python train.py --arch="tc_resnet" --dataset="acted Russian speech (Dusha)" --train_examples=26041 --targets=["emotion"] --norm="batchnorm" --channel_attention="eca" --depths=[5, 5, 5] --kernel_size=9 --wave_strides=[5, 4, 4, 2] --mixing="mixup" --init="torch_default" --beta2=0.95 --lr=0.001 --batch_size=64 --warmup_steps=360
Rows from block 2 of a small sound classifier, named by matrix and row number. Rows with one number belong to one channel. Each number is 200 + 30 x the weight over its row's rms, rounded and kept within 0 to 999. All counts start at 0.
After each channel's rows are labels from the 100 clips, of 14976, where the channel reaches its highest value: "top examples" is what is common among them. Only what is clearly more common there than usual is listed. The data: acted Russian speech (Dusha).
# convs0: first width-9 conv (model.blocks.2.convs.0.weight, 192x192x9, each kernel summed), inputs 48-95
# convs1: second width-9 conv (model.blocks.2.convs.1.weight, 192x192x9, transposed, each kernel summed), outputs 48-95

convs0.165,217,192,186,232,200,177,237,196,169,201,202,140,221,134,169,174,98,176,250,210,208,202,215,166,221,278,230,232,165,234,233,188,180,220,203,241,169,188,172,199,244,216,185,195,180,237,172,197
convs1.165,150,171,245,173,217,215,218,238,205,285,203,214,194,175,174,173,189,228,229,212,212,205,247,182,165,226,203,194,186,172,171,208,193,213,183,257,170,205,204,216,166,217,192,193,221,198,170,245
top examples: emotion: positive; emotion: angry

convs0.157,194,222,187,234,159,183,183,207,223,203,214,183,241,251,175,143,192,195,172,185,198,203,229,191,173,216,183,185,197,210,191,213,92,202,207,173,176,216,188,219,246,184,211,228,155,241,219,207
convs1.157,188,207,236,223,221,198,136,171,146,205,171,156,213,235,182,188,190,188,212,199,202,168,212,195,171,225,163,205,153,201,231,235,180,189,157,214,206,192,191,210,187,174,156,182,255,188,205,177
top examples: emotion: positive; emotion: angry

convs0.126,237,229,202,191,213,197,210,199,161,195,217,159,164,209,211,195,257,233,257,152,241,186,201,204,203,237,166,166,199,176,177,242,163,162,187,183,183,192,197,202,164,208,337,219,224,235,185,150
convs1.126,190,228,214,201,179,215,196,208,178,230,206,227,215,201,193,230,206,255,174,235,199,185,252,205,216,132,231,178,223,188,223,233,206,168,247,196,251,176,193,230,124,169,284,246,191,223,218,233
top examples: emotion: angry

convs0.127,182,206,183,208,195,192,182,185,186,271,263,181,183,190,192,142,194,193,220,162,202,187,216,179,186,228,185,201,186,215,190,156,256,208,187,199,209,156,183,240,232,162,244,212,170,225,187,166
convs1.127,249,208,216,206,163,148,212,153,144,205,270,200,209,228,192,247,190,179,254,204,166,181,186,221,217,215,193,193,242,188,232,231,179,163,223,183,187,167,168,193,225,133,228,195,242,203,150,163
top examples: emotion: angry

convs0.12,177,275,192,175,187,220,155,145,240,156,278,234,194,165,204,183,222,190,184,224,203,200,169,244,196,191,194,226,228,166,207,184,234,167,208,200,230,174,178,187,208,152,178,198,262,165,211,246
convs1.12,217,154,177,196,235,175,193,260,193,219,224,187,196,188,209,180,244,209,196,204,278,223,243,218,242,165,216,171,180,154,189,233,204,258,198,205,164,225,173,215,170,138,202,154,140,170,164,194
top examples: emotion: angry

convs0.187,178,182,211,196,173,219,207,161,187,182,179,185,149,188,190,183,245,266,219,191,152,215,192,203,185,213,189,196,187,193,135,216,276,185,222,122,215,225,161,193,210,152,233,171,245,258,183,201
convs1.187,174,235,137,183,181,216,205,167,212,234,186,149,196,190,213,227,208,235,237,203,220,234,148,235,164,191,238,254,176,162,165,228,227,164,202,204,215,215,201,196,139,181,245,134,186,148,188,248
top examples: emotion: angry

convs0.60,176,148,198,188,162,150,165,179,165,179,244,153,219,169,140,158,210,221,224,217,242,221,173,199,247,222,209,166,186,190,173,190,210,181,123,144,236,211,220,189,191,196,164,172,183,251,170,189
convs1.60,240,239,194,204,168,189,208,212,184,225,167,194,226,220,203,224,203,151,237,222,234,216,205,255,196,198,224,162,240,207,194,171,221,210,192,137,201,179,216,183,208,212,224,221,222,229,218,164
top examples: emotion: angry

convs0.9,223,203,206,213,142,172,198,228,203,170,231,164,155,223,182,163,254,160,236,254,190,196,227,172,191,154,216,248,221,260,187,220,226,147,174,204,188,228,192,209,208,192,201,152,208,212,190,209
convs1.9,177,168,246,195,230,212,218,190,204,154,223,193,212,176,278,248,220,204,224,182,252,238,226,191,211,229,138,202,172,190,186,193,222,216,183,189,190,179,166,223,144,193,204,199,184,200,212,163
top examples: emotion: angry

convs0.89,201,194,273,198,214,211,195,189,157,218,180,188,218,212,196,165,196,212,157,238,138,215,204,239,225,204,163,246,178,182,197,266,210,196,183,135,195,226,167,190,176,199,235,227,227,188,162,191
convs1.89,239,195,199,212,239,204,197,198,244,226,214,207,182,213,166,152,191,193,202,238,207,210,148,194,226,223,190,196,187,147,160,241,182,217,239,245,209,243,203,146,168,141,252,208,194,185,251,224
top examples: emotion: angry; emotion: positive

convs0.85,179,234,184,179,187,222,235,207,202,303,213,229,152,191,190,175,172,201,206,233,240,191,108,173,206,197,201,175,222,229,239,203,223,169,169,192,216,210,205,177,210,160,208,180,234,192,204,234
convs1.85,203,156,192,166,226,187,204,196,201,214,144,219,209,168,222,214,180,154,210,243,212,219,170,239,217,197,180,181,175,195,196,139,144,246,249,151,240,172,224,167,228,193,180,200,161,220,169,168
top examples: emotion: angry

convs0.100,176,136,206,185,170,197,250,187,169,173,206,198,239,222,216,144,211,224,228,246,172,204,150,216,209,186,157,242,193,187,205,143,240,189,213,155,258,248,200,147,220,182,258,234,245,226,253,238
convs1.100,151,215,194,174,190,214,163,198,232,182,186,229,206,232,144,223,180,171,137,187,233,206,211,195,213,218,225,169,174,172,249,203,179,238,181,169,231,206,196,192,180,127,258,201,178,207,159,167
top examples: emotion: angry; emotion: positive

convs0.95,175,219,220,207,190,199,222,220,206,176,222,243,198,160,137,247,178,220,241,218,166,196,170,229,236,162,199,154,170,223,224,229,242,172,231,233,207,202,215,285,181,207,171,191,141,177,261,246
convs1.95,153,237,237,131,195,205,169,203,220,196,208,186,201,202,193,219,220,214,178,145,205,151,209,142,235,218,191,139,148,186,228,173,228,190,224,138,217,212,159,187,179,193,183,148,195,216,164,189
top examples: emotion: angry

convs0.112,232,182,220,248,190,196,215,190,217,226,184,215,196,220,133,207,208,233,192,233,254,172,149,161,174,169,157,199,208,181,233,190,223,208,241,211,191,205,223,163,173,197,199,179,117,198,116,229
convs1.112,137,196,156,254,214,229,228,182,183,155,188,206,210,221,191,189,193,161,191,224,204,197,212,198,193,183,175,197,236,164,205,224,261,212,222,139,256,275,169,239,221,201,196,195,152,226,217,242
top examples: emotion: positive; emotion: angry

convs0.82,189,191,280,227,217,191,174,192,202,199,244,230,172,180,186,237,214,188,187,173,229,220,195,284,226,199,227,195,237,203,243,211,209,206,176,155,184,182,228,205,211,210,183,181,223,183,197,191
convs1.82,167,103,234,179,233,190,208,166,159,271,165,207,186,212,245,244,179,182,241,161,208,191,207,185,203,185,186,177,195,218,233,184,207,206,179,175,180,221,202,171,154,213,172,231,148,145,209,234
top examples: emotion: angry

convs0.76,213,159,159,232,218,219,230,176,178,201,249,247,133,180,160,252,207,196,224,247,203,192,250,243,218,205,219,174,189,208,184,144,161,233,196,181,193,183,196,201,169,185,260,188,195,312,195,210
convs1.76,154,215,224,159,157,215,218,165,217,188,178,190,191,229,220,193,152,184,226,179,184,159,182,211,235,216,201,216,251,231,232,186,212,184,179,252,245,202,224,161,199,232,196,148,239,181,196,202
top examples: emotion: angry

convs0.57,239,186,190,170,153,201,194,172,222,201,187,267,177,204,230,246,223,204,175,214,164,166,188,127,176,280,192,224,183,180,249,161,196,211,175,180,187,191,217,219,233,212,223,211,237,150,216,165
convs1.57,186,185,157,201,248,229,245,150,203,206,190,194,198,225,218,195,193,219,196,180,258,219,175,193,150,191,204,203,202,208,191,227,176,151,172,251,195,194,183,133,221,255,197,180,190,219,166,159
top examples: emotion: angry

convs0.66,232,171,188,172,194,207,186,253,185,165,239,182,197,152,211,222,181,175,246,165,249,215,188,255,226,251,234,166,193,215,202,165,260,178,158,192,219,186,207,195,202,218,216,233,229,184,200,226
convs1.66,198,177,232,197,174,197,207,164,144,203,207,195,158,159,183,114,207,137,211,223,189,151,194,256,203,233,196,149,222,173,208,204,222,181,226,180,243,158,205,193,194,135,203,215,217,157,141,187
top examples: emotion: angry

convs0.81,207,206,208,243,242,202,230,140,247,260,240,242,199,231,254,180,243,201,165,194,223,240,181,175,166,170,222,185,170,186,158,149,210,177,174,173,213,221,180,230,224,198,210,193,155,211,180,215
convs1.81,201,195,154,257,219,187,233,174,206,225,182,230,205,253,232,188,182,211,184,201,151,235,254,222,204,168,225,172,203,229,229,214,180,207,193,232,214,202,181,169,243,160,240,183,219,200,239,212
top examples: emotion: angry

convs0.84,193,233,209,215,156,217,200,172,207,174,164,188,182,201,216,248,159,211,196,249,162,207,224,117,201,165,256,207,206,158,194,166,186,207,223,235,190,208,239,244,224,121,178,176,206,135,140,184
convs1.84,184,204,201,203,191,171,209,231,199,235,126,181,193,222,232,207,219,192,298,193,140,184,200,141,147,169,149,181,188,211,206,226,201,195,240,233,257,187,164,184,144,229,185,209,218,212,192,175
top examples: emotion: angry

convs0.138,197,179,191,195,170,211,192,212,226,205,142,138,245,184,200,215,207,232,223,254,166,205,198,126,173,186,180,239,204,230,185,150,228,202,186,186,218,156,218,190,216,207,185,277,168,240,170,213
convs1.138,202,212,192,212,246,191,158,243,189,271,189,157,122,252,242,228,158,150,219,185,193,183,188,192,157,139,192,247,225,164,196,226,227,167,185,209,147,190,202,222,181,201,204,270,202,199,219,194
top examples: emotion: angry

convs0.150,194,174,252,217,228,223,243,231,220,159,169,206,184,178,175,181,152,218,170,224,138,209,184,202,187,171,191,206,192,207,226,207,177,170,194,215,200,223,192,190,157,176,229,195,249,171,261,203
convs1.150,202,140,197,210,239,204,163,236,232,191,171,191,202,233,109,253,190,158,196,167,155,194,184,195,162,174,208,227,189,201,235,213,180,209,183,193,124,232,170,203,180,186,222,220,120,227,274,185
top examples: emotion: positive

convs0.178,232,156,185,197,198,155,223,233,213,150,210,230,210,239,139,157,203,192,173,226,219,227,200,161,192,212,143,212,185,151,234,205,162,183,200,233,201,149,177,221,176,283,178,149,252,268,219,202
convs1.178,207,242,153,163,178,236,181,191,214,208,213,159,226,184,198,128,177,175,191,225,213,205,255,235,259,197,197,184,212,200,183,207,210,217,212,145,155,207,180,207,210,231,183,167,180,242,165,218
top examples: emotion: angry

convs0.145,178,191,153,258,200,179,220,191,193,216,204,198,233,127,168,182,192,247,176,235,271,238,161,200,189,253,211,214,210,209,231,118,182,210,211,210,297,208,214,172,205,204,189,258,164,220,168,206
convs1.145,205,230,198,215,218,261,161,180,202,217,223,203,162,190,267,208,222,188,205,183,229,254,245,175,211,270,167,161,155,201,220,195,179,167,230,205,215,238,226,203,207,218,190,198,187,163,201,194
top examples: emotion: angry

convs0.142,227,172,215,198,223,210,171,207,204,186,220,214,203,167,188,229,193,195,220,188,240,198,225,247,196,225,178,183,150,182,217,232,199,200,181,180,218,200,248,228,192,161,205,168,197,193,200,213
convs1.142,180,211,222,167,192,194,194,190,230,177,267,180,172,178,193,216,204,216,210,186,213,170,201,128,181,176,197,242,206,218,218,160,173,230,205,177,219,168,184,227,188,237,171,137,212,210,153,240
top examples: emotion: angry

convs0.56,234,249,241,202,212,201,249,179,151,190,254,183,214,208,205,183,243,218,226,112,210,155,230,201,180,214,221,188,202,181,208,203,219,239,224,231,213,208,267,229,188,168,185,140,178,216,176,198
convs1.56,204,220,159,215,162,199,173,251,162,183,236,200,197,198,254,109,220,161,95,173,264,156,173,207,227,231,223,154,215,215,194,220,195,186,181,202,189,230,169,211,241,206,186,187,159,160,216,190
top examples: emotion: angry

convs0.171,197,186,203,202,211,218,156,176,194,195,156,212,225,175,159,237,215,194,200,162,195,170,201,201,193,242,175,239,195,266,224,290,242,216,227,200,182,193,150,201,189,248,173,176,207,225,222,236
convs1.171,199,186,182,188,257,158,201,228,204,191,183,217,245,166,210,227,216,215,178,247,191,158,183,238,194,201,201,186,212,179,185,240,225,194,209,250,206,179,226,216,180,242,181,217,187,189,205,195
top examples: emotion: angry

convs0.131,167,208,298,245,180,178,195,178,183,231,222,210,230,161,189,239,197,201,191,141,158,173,248,189,173,145,186,202,187,277,219,246,228,186,259,234,161,194,209,194,200,207,186,191,205,208,186,219
convs1.131,156,152,107,201,201,161,178,169,182,218,237,175,208,196,158,259,198,167,176,181,222,229,266,168,232,148,176,214,218,176,200,189,144,195,225,255,205,205,187,221,205,173,139,214,255,243,186,232
top examples: emotion: angry

convs0.121,193,229,191,245,175,236,201,222,275,225,195,192,195,197,161,161,230,209,169,219,181,230,212,186,227,179,208,202,181,237,230,192,209,223,229,173,200,220,205,165,203,187,114,191,155,182,199,171
convs1.121,199,240,200,218,149,203,153,187,197,175,135,184,172,166,235,208,222,186,242,205,206,245,277,232,196,185,216,196,197,211,205,207,167,198,158,174,215,238,151,156,242,223,278,179,237,239,191,205
top examples: emotion: angry

convs0.156,175,166,239,183,178,205,170,198,217,206,217,240,212,238,225,206,183,152,183,216,201,252,225,200,179,239,204,201,121,226,238,171,192,207,232,184,202,259,151,237,238,201,187,177,190,194,211,220
convs1.156,187,130,233,190,223,177,210,258,279,194,209,211,296,224,172,227,202,183,201,184,199,197,180,171,214,243,190,160,219,222,136,202,193,230,167,248,207,185,235,233,178,169,208,205,262,240,221,171
top examples: emotion: positive; emotion: angry

convs0.109,208,157,154,217,228,191,202,233,141,205,227,168,196,193,232,177,206,147,170,202,163,176,184,169,202,231,173,195,169,169,242,263,191,187,237,246,200,181,216,191,155,172,186,234,209,185,184,238
convs1.109,227,256,214,210,183,205,216,217,158,227,196,171,247,204,193,223,197,228,192,208,195,227,209,221,213,221,145,263,227,172,205,220,242,216,211,167,160,217,225,212,174,224,170,253,171,190,222,201
top examples: emotion: angry

convs0.41,229,215,209,217,222,245,259,140,135,217,207,171,198,182,234,163,203,190,200,213,239,191,218,205,161,166,182,184,212,218,201,166,210,233,162,173,204,227,224,162,258,214,229,209,236,180,166,206
convs1.41,193,227,161,208,192,205,229,180,208,260,234,226,206,196,214,234,228,195,133,183,228,220,169,169,176,258,204,172,179,216,150,182,231,161,217,202,193,214,249,207,196,197,182,205,178,175,207,198
top examples: emotion: angry

convs0.52,158,201,196,261,164,215,202,186,232,193,204,199,179,218,199,231,180,189,182,198,201,259,158,222,229,174,206,183,200,176,164,173,250,218,175,185,250,194,178,156,187,181,204,165,198,219,166,212
convs1.52,217,221,206,170,220,207,203,176,189,184,232,199,197,207,218,193,179,205,233,184,183,150,141,203,227,224,185,253,198,184,177,187,202,158,195,202,268,238,175,156,177,197,260,181,219,158,183,175
top examples: emotion: angry

convs0.64,179,197,179,196,214,163,222,199,249,210,215,142,231,167,205,175,211,206,194,203,238,209,161,163,226,194,200,208,150,193,161,199,183,159,238,222,198,157,152,193,209,212,182,255,184,159,264,143
convs1.64,183,245,183,210,206,199,197,202,214,235,190,165,236,218,170,151,219,210,208,203,175,197,227,147,153,284,243,216,169,204,266,194,236,203,162,221,218,223,197,241,208,242,205,196,186,176,183,225
top examples: emotion: positive; emotion: angry

convs0.137,203,219,192,223,193,199,191,188,146,178,201,201,193,243,224,212,210,193,206,177,243,208,176,241,143,208,207,221,159,235,176,146,224,242,197,201,211,142,198,184,175,218,190,223,256,231,199,138
convs1.137,213,171,149,168,209,194,228,164,151,201,186,227,175,183,239,155,249,199,185,205,182,188,203,169,174,221,166,228,207,198,200,237,197,217,140,238,207,217,207,190,181,195,234,174,237,164,258,229
top examples: emotion: angry

convs0.135,193,168,239,115,214,194,148,173,247,171,259,205,220,193,144,164,186,183,211,202,196,176,215,199,220,175,215,224,188,200,227,169,172,101,218,170,189,204,244,241,218,211,190,139,159,223,198,176
convs1.135,180,113,222,187,225,200,196,150,191,150,220,119,170,198,208,186,195,153,192,133,216,219,198,204,172,210,214,215,226,199,203,203,196,239,194,194,199,187,173,191,171,226,143,189,230,213,220,246
top examples: emotion: angry; emotion: positive

convs0.166,183,236,233,166,217,163,157,159,211,228,215,164,203,178,191,188,225,272,187,161,173,258,199,177,200,246,188,260,223,184,216,141,240,168,193,201,255,151,215,224,195,170,217,121,182,208,194,265
convs1.166,214,219,173,198,191,211,190,233,272,186,223,234,152,225,193,209,183,207,244,192,199,205,227,246,262,218,213,253,191,206,228,230,191,183,223,152,189,222,249,227,187,137,214,199,234,257,146,234
top examples: emotion: angry

convs0.119,197,176,237,207,224,211,219,150,193,141,227,244,146,218,210,223,121,243,244,166,215,201,183,181,215,180,180,210,226,162,212,192,233,179,240,171,158,163,226,188,163,212,224,219,123,214,203,173
convs1.119,212,169,205,260,173,167,205,259,169,143,188,162,213,230,283,239,226,215,184,222,227,189,175,241,192,180,226,200,192,184,185,182,173,243,223,213,210,170,170,221,152,238,185,173,259,220,175,245
top examples: emotion: angry

convs0.70,191,215,159,204,218,232,174,163,151,163,222,178,246,200,217,234,177,215,173,218,237,271,152,172,159,215,247,150,216,182,177,201,183,160,223,206,151,163,178,221,165,186,202,210,247,185,258,229
convs1.70,208,221,237,207,182,241,198,147,174,163,175,183,219,193,201,246,175,148,149,159,208,200,194,196,165,164,197,248,186,177,188,192,194,204,241,169,197,249,194,177,215,180,181,187,186,191,219,223
top examples: emotion: angry