{
  "input": "waveform_16khz",
  "channel_attention": "eca",
  "drop_path": 0.1,
  "depths": [5, 5, 5],
  "kernel_size": 9,
  "wave_channels": 96,
  "init": "torch_default",
  "learning_rate": 0.001,
  "eps": 1e-08,
  "precondition_frequency": 50,
  "merge_dims": true,
  "batch_size": 64,
  "weight_decay": 0.4
}
Rows from block 9 of a small sound classifier, named by matrix and row number. Rows with one number belong to one channel. Each number is 128 + 32 x the weight over its row's rms, rounded and kept within 0 to 255. All counts start at 0. Numbers have three digits each.
After each channel's rows are labels from the 100 clips, of 14976, where the channel reaches its highest value: "strongest on" is what is common among them; "loudest" is the band of the loudest frequency at the time of the peak. Only what is clearly more common there than usual is listed. The data: acted Russian speech (Dusha). In brackets: how many of the 100.
# convs0: first width-9 conv (model.blocks.9.convs.0.weight, 288x288x9, each kernel summed), inputs 252-287
# convs1: second width-9 conv (model.blocks.9.convs.1.weight, 288x288x9, transposed, each kernel summed), outputs 252-287

convs0.169:134120068111098129173138172161134099135119062093162169104119135105129122115130116134123168088116102041120132
convs1.169:178081061203128147134109117089097116121145132124139160098093147109153102124099093170139065125111079135082147
strongest on: emotion: positive (74)
loudest: 500 to 1000 Hz (39)

convs0.14:177083127113110134120074167088173133128133122108143064220145164153103131151090111114136141098112146126095119
convs1.14:093130111134186142107138126142148096128123151144087089140058087171097116119098122085066169062087145085076135
strongest on: emotion: angry (57)
loudest: 500 to 1000 Hz (29)

convs0.273:193153124147094082077118095062111145126123091103099150156125095132114085141124097067121124122107112149148095
convs1.273:127152112106126087136137101100118152128197163136172117146128135126090137105082167094132092114159059131119086
strongest on: emotion: angry (97)
loudest: 500 to 1000 Hz (34)

convs0.163:188178052114091171140132118103140152162172158159180132142147133134082136095033162166083108134132159124116089
convs1.163:098177195109165183097115126122140082080110135123102129185115133120115094148113123135145164061140126150140134
strongest on: emotion: angry (99)
loudest: 500 to 1000 Hz (45)

convs0.78:081136108132126139093114090137112164171084103140106084135126108128143095120128145117096102103134077136156115
convs1.78:129153136113131130109112068115094124113145129155132148117093152114133168122118108125089112142157134149196071
strongest on: emotion: positive (63)
loudest: 500 to 1000 Hz (41)

convs0.44:109106137168111143146130179113113185121175166139119179156076179107115143111161161146113141098149151110138117
convs1.44:119121121128182103129095141161097124121098163080131103175191161144098151126091125109120182197129181141008075
strongest on: emotion: angry (55); emotion: positive (44)
loudest: 500 to 1000 Hz (52)

convs0.16:111097179126165162136127118114126114134137145088085129148171110171160178137159149082098114142108144134143143
convs1.16:137110163122125114122131168125146100156131157169134180104121097080128114146087140164144115071115143094110102
strongest on: emotion: angry (76)
loudest: 500 to 1000 Hz (39)

convs0.188:144117085117127141108129110136138095119157174142121093147165125150100118122130093122121207072119102107124084
convs1.188:134152182081111125155094125101138135104097084105108137129155092166133116122120106132113132117107142080156101
strongest on: emotion: positive (93)
loudest: 500 to 1000 Hz (68)

convs0.241:082105059140084184089140143139133139140153175094133109093139098092073109167159107089143125158135104156117134
convs1.241:152146131140116097109119106095084123109068148096114137118144139143132155144165154131069163082131128134154152
strongest on: emotion: positive (69)
loudest: 500 to 1000 Hz (57)

convs0.182:142159166114142191146097054127095158136124125107114051162128098128096154144168150123132138123117171164109161
convs1.182:089177196088177061132095099121157143120109145153088161108107106128102139156202153128130135144138152156124158
strongest on: emotion: positive (59)
loudest: 500 to 1000 Hz (30)

convs0.191:127119178187113118147104073105082114154082108107056145095130150126123127113141146116071110076094158143131184
convs1.191:089122099068145147101136137051182132098131119119165131115194108143139090135136101198074102123150123131090142
strongest on: emotion: angry (52); emotion: positive (42)
loudest: 500 to 1000 Hz (39)

convs0.15:119089140157114166126129089113160159148218178081170111140079111163076086118198106053137173128162133073018107
convs1.15:197071152114097119155106167124141187141160169187078121160136130172163136066045128183094145130142129159108122
strongest on: emotion: angry (93)
loudest: 500 to 1000 Hz (69)

convs0.119:078117134179099137080163194175136130112139123143153144160150178148100164102122179099141127137146165152123115
convs1.119:168094142156162091111170111083150140103164097119142178111085071160147119140108154180115133131131123099148137
strongest on: emotion: positive (95)
loudest: 500 to 1000 Hz (65)

convs0.71:113126203106167161138144093184143140156184168105191122109087114140109087138150146122091109113165153079157152
convs1.71:081123155170158086110040072128115148208104156119106125089070166117113096099136166071122081093158163101148121
strongest on: emotion: positive (75)
loudest: 500 to 1000 Hz (54)

convs0.133:142084133178080148113205081126091167142143182109156116128122127162141196166122079070119116084104154157110185
convs1.133:116143144143125122133160138128147168192131142114064181120164100123077098114129095148123127203113142120095102
strongest on: emotion: angry (87)
loudest: 500 to 1000 Hz (39)

convs0.264:134106113140160138135170086163154089139176123150134158074188146123145168167105089142099084100164141132128183
convs1.264:156114151166108165154151068129093131093103093120109158161095189136098086147114119162069134135147106133094151
strongest on: emotion: angry (63)
loudest: 500 to 1000 Hz (30)

convs0.98:140137093086111146105126116142119144179188160156154149124101129098143144092123158092098134139118134073119140
convs1.98:115081177090113137075094100068152167119125101132120138118106103101113141108156156131169097129121174154117102
strongest on: emotion: angry (66)
loudest: 500 to 1000 Hz (32)

convs0.187:119065072136170135097148121135146130126213172156147098119048121204093122105093110081172145187163091131069110
convs1.187:194100147120129139196143099121149167076117095134145108179093116096124089116185156126131074105154145124118098
strongest on: emotion: positive (82)
loudest: 500 to 1000 Hz (62)

convs0.118:166121077149106160126131115145137117121103152153140112126089135162130099130108103153167222135114168218112119
convs1.118:120126091114093084155179125140145107102204119106177153118113147143165177122073122168154095163117077162135070
strongest on: emotion: angry (50)
loudest: 500 to 1000 Hz (37)

convs0.2:149101118124152128124120094094169150162101073059153126191136121178122151104156111158109123100157131107109094
convs1.2:124079098111132110114132094093168131098148159177176149163092118114129096198138121066145159087153165114132115
strongest on: emotion: angry (43)
loudest: 500 to 1000 Hz (51)

convs0.202:165199172061173099103176122145137111138129059135123119094142142073118120151129115104160179105137141157142107
convs1.202:129144158041178138169125095157112163131137137125116197098133070118196182149060130083102165102124144078131098
strongest on: emotion: positive (91)
loudest: 500 to 1000 Hz (46)

convs0.28:134095119186106121128128097076102107147156146085108077153124124160128073146113107086151151173154109114157196
convs1.28:112136174080083177141101179139071111150123128189147089118133222087225165084109118045154115091135099075093160
strongest on: emotion: angry (58)
loudest: 500 to 1000 Hz (33)

convs0.55:137090121145127124150112131110124141094117108139056132150128166183154172115135131089077095149122083167112178
convs1.55:109099115139113107092127063146088134151159135159167103098076120159119139155148128134132089152061099136106146
strongest on: emotion: angry (51); emotion: positive (43)
loudest: 500 to 1000 Hz (38)

convs0.83:127111093047143156171125181129156148114191125150201150085122105123162149136145169102071132135148147148124181
convs1.83:176181144198081181074099099097148088105140159155126130103095100178137151183155161154127097131109120164099172
strongest on: emotion: angry (81)
loudest: 500 to 1000 Hz (30)

convs0.174:087112186118122153120148095113149149148174121120183083056128105129070145081121189131162151189172146105125095
convs1.174:190167139120186137113135080087121109100134136174148132109165127175086157118107076139119111112099115143109106
strongest on: emotion: angry (55); emotion: positive (44)
loudest: 250 to 500 Hz (60)

convs0.217:141109156103103081120168167141142153137112102106121123081097140076136152134094137120148148092180116101130145
convs1.217:102088138140091102102087107115167194148164132195152118147116125096118122116168081146194105112160081086149122
strongest on: emotion: positive (95)
loudest: 500 to 1000 Hz (47)

convs0.19:168153134108138168130119142100135133147215147135110154194128084130109152201154126108160141113134156072145149
convs1.19:113130107082099167090122081176151077081094126125104168092080134136102140116080100134180138111129064163135105
strongest on: emotion: angry (49); emotion: positive (47)
loudest: 500 to 1000 Hz (43)

convs0.136:148128114130117124112100114106072159113194101128107096167117082097109144118150160136210207122132175141094113
convs1.136:147088122167091171129126139116068157119189183151183145115132120134138099105107159142103109115108135135163115
strongest on: emotion: positive (92)
loudest: 500 to 1000 Hz (65)

convs0.99:150089130132083149141129154111183176197176139180244092111178106068089148118127115101114117147173065127093074
convs1.99:179123133087139177156138131096108165098094111138179140154054106133197135190130077133151119178136167128101131
strongest on: emotion: angry (71)
loudest: 4000 to 8000 Hz (30)

convs0.277:182130133100223127119174108114133076105184135079178107103146156170066107124152209096189074124117138164121085
convs1.277:119155109161132141113130135136162152082084086090052101167084148047111232115076143101078155183134122115135102
strongest on: emotion: positive (82)
loudest: 500 to 1000 Hz (43)

convs0.113:103130158087111142093130117165086169093179116115175089104112167097092067133059122083134094123128122163113081
convs1.113:110085062170126075141062137166105120134140156135170080140159146089102131102103100109160121095127115112089138
strongest on: emotion: positive (89)
loudest: 500 to 1000 Hz (60)

convs0.248:121135116141095128066162174089128163121128125154152137158178124154134129153146153068108156149175069152167098
convs1.248:140143132136096117144164061169088136122126138082180148124163190130136199124138119080167130108138163162114145
strongest on: emotion: angry (83)
loudest: 500 to 1000 Hz (26)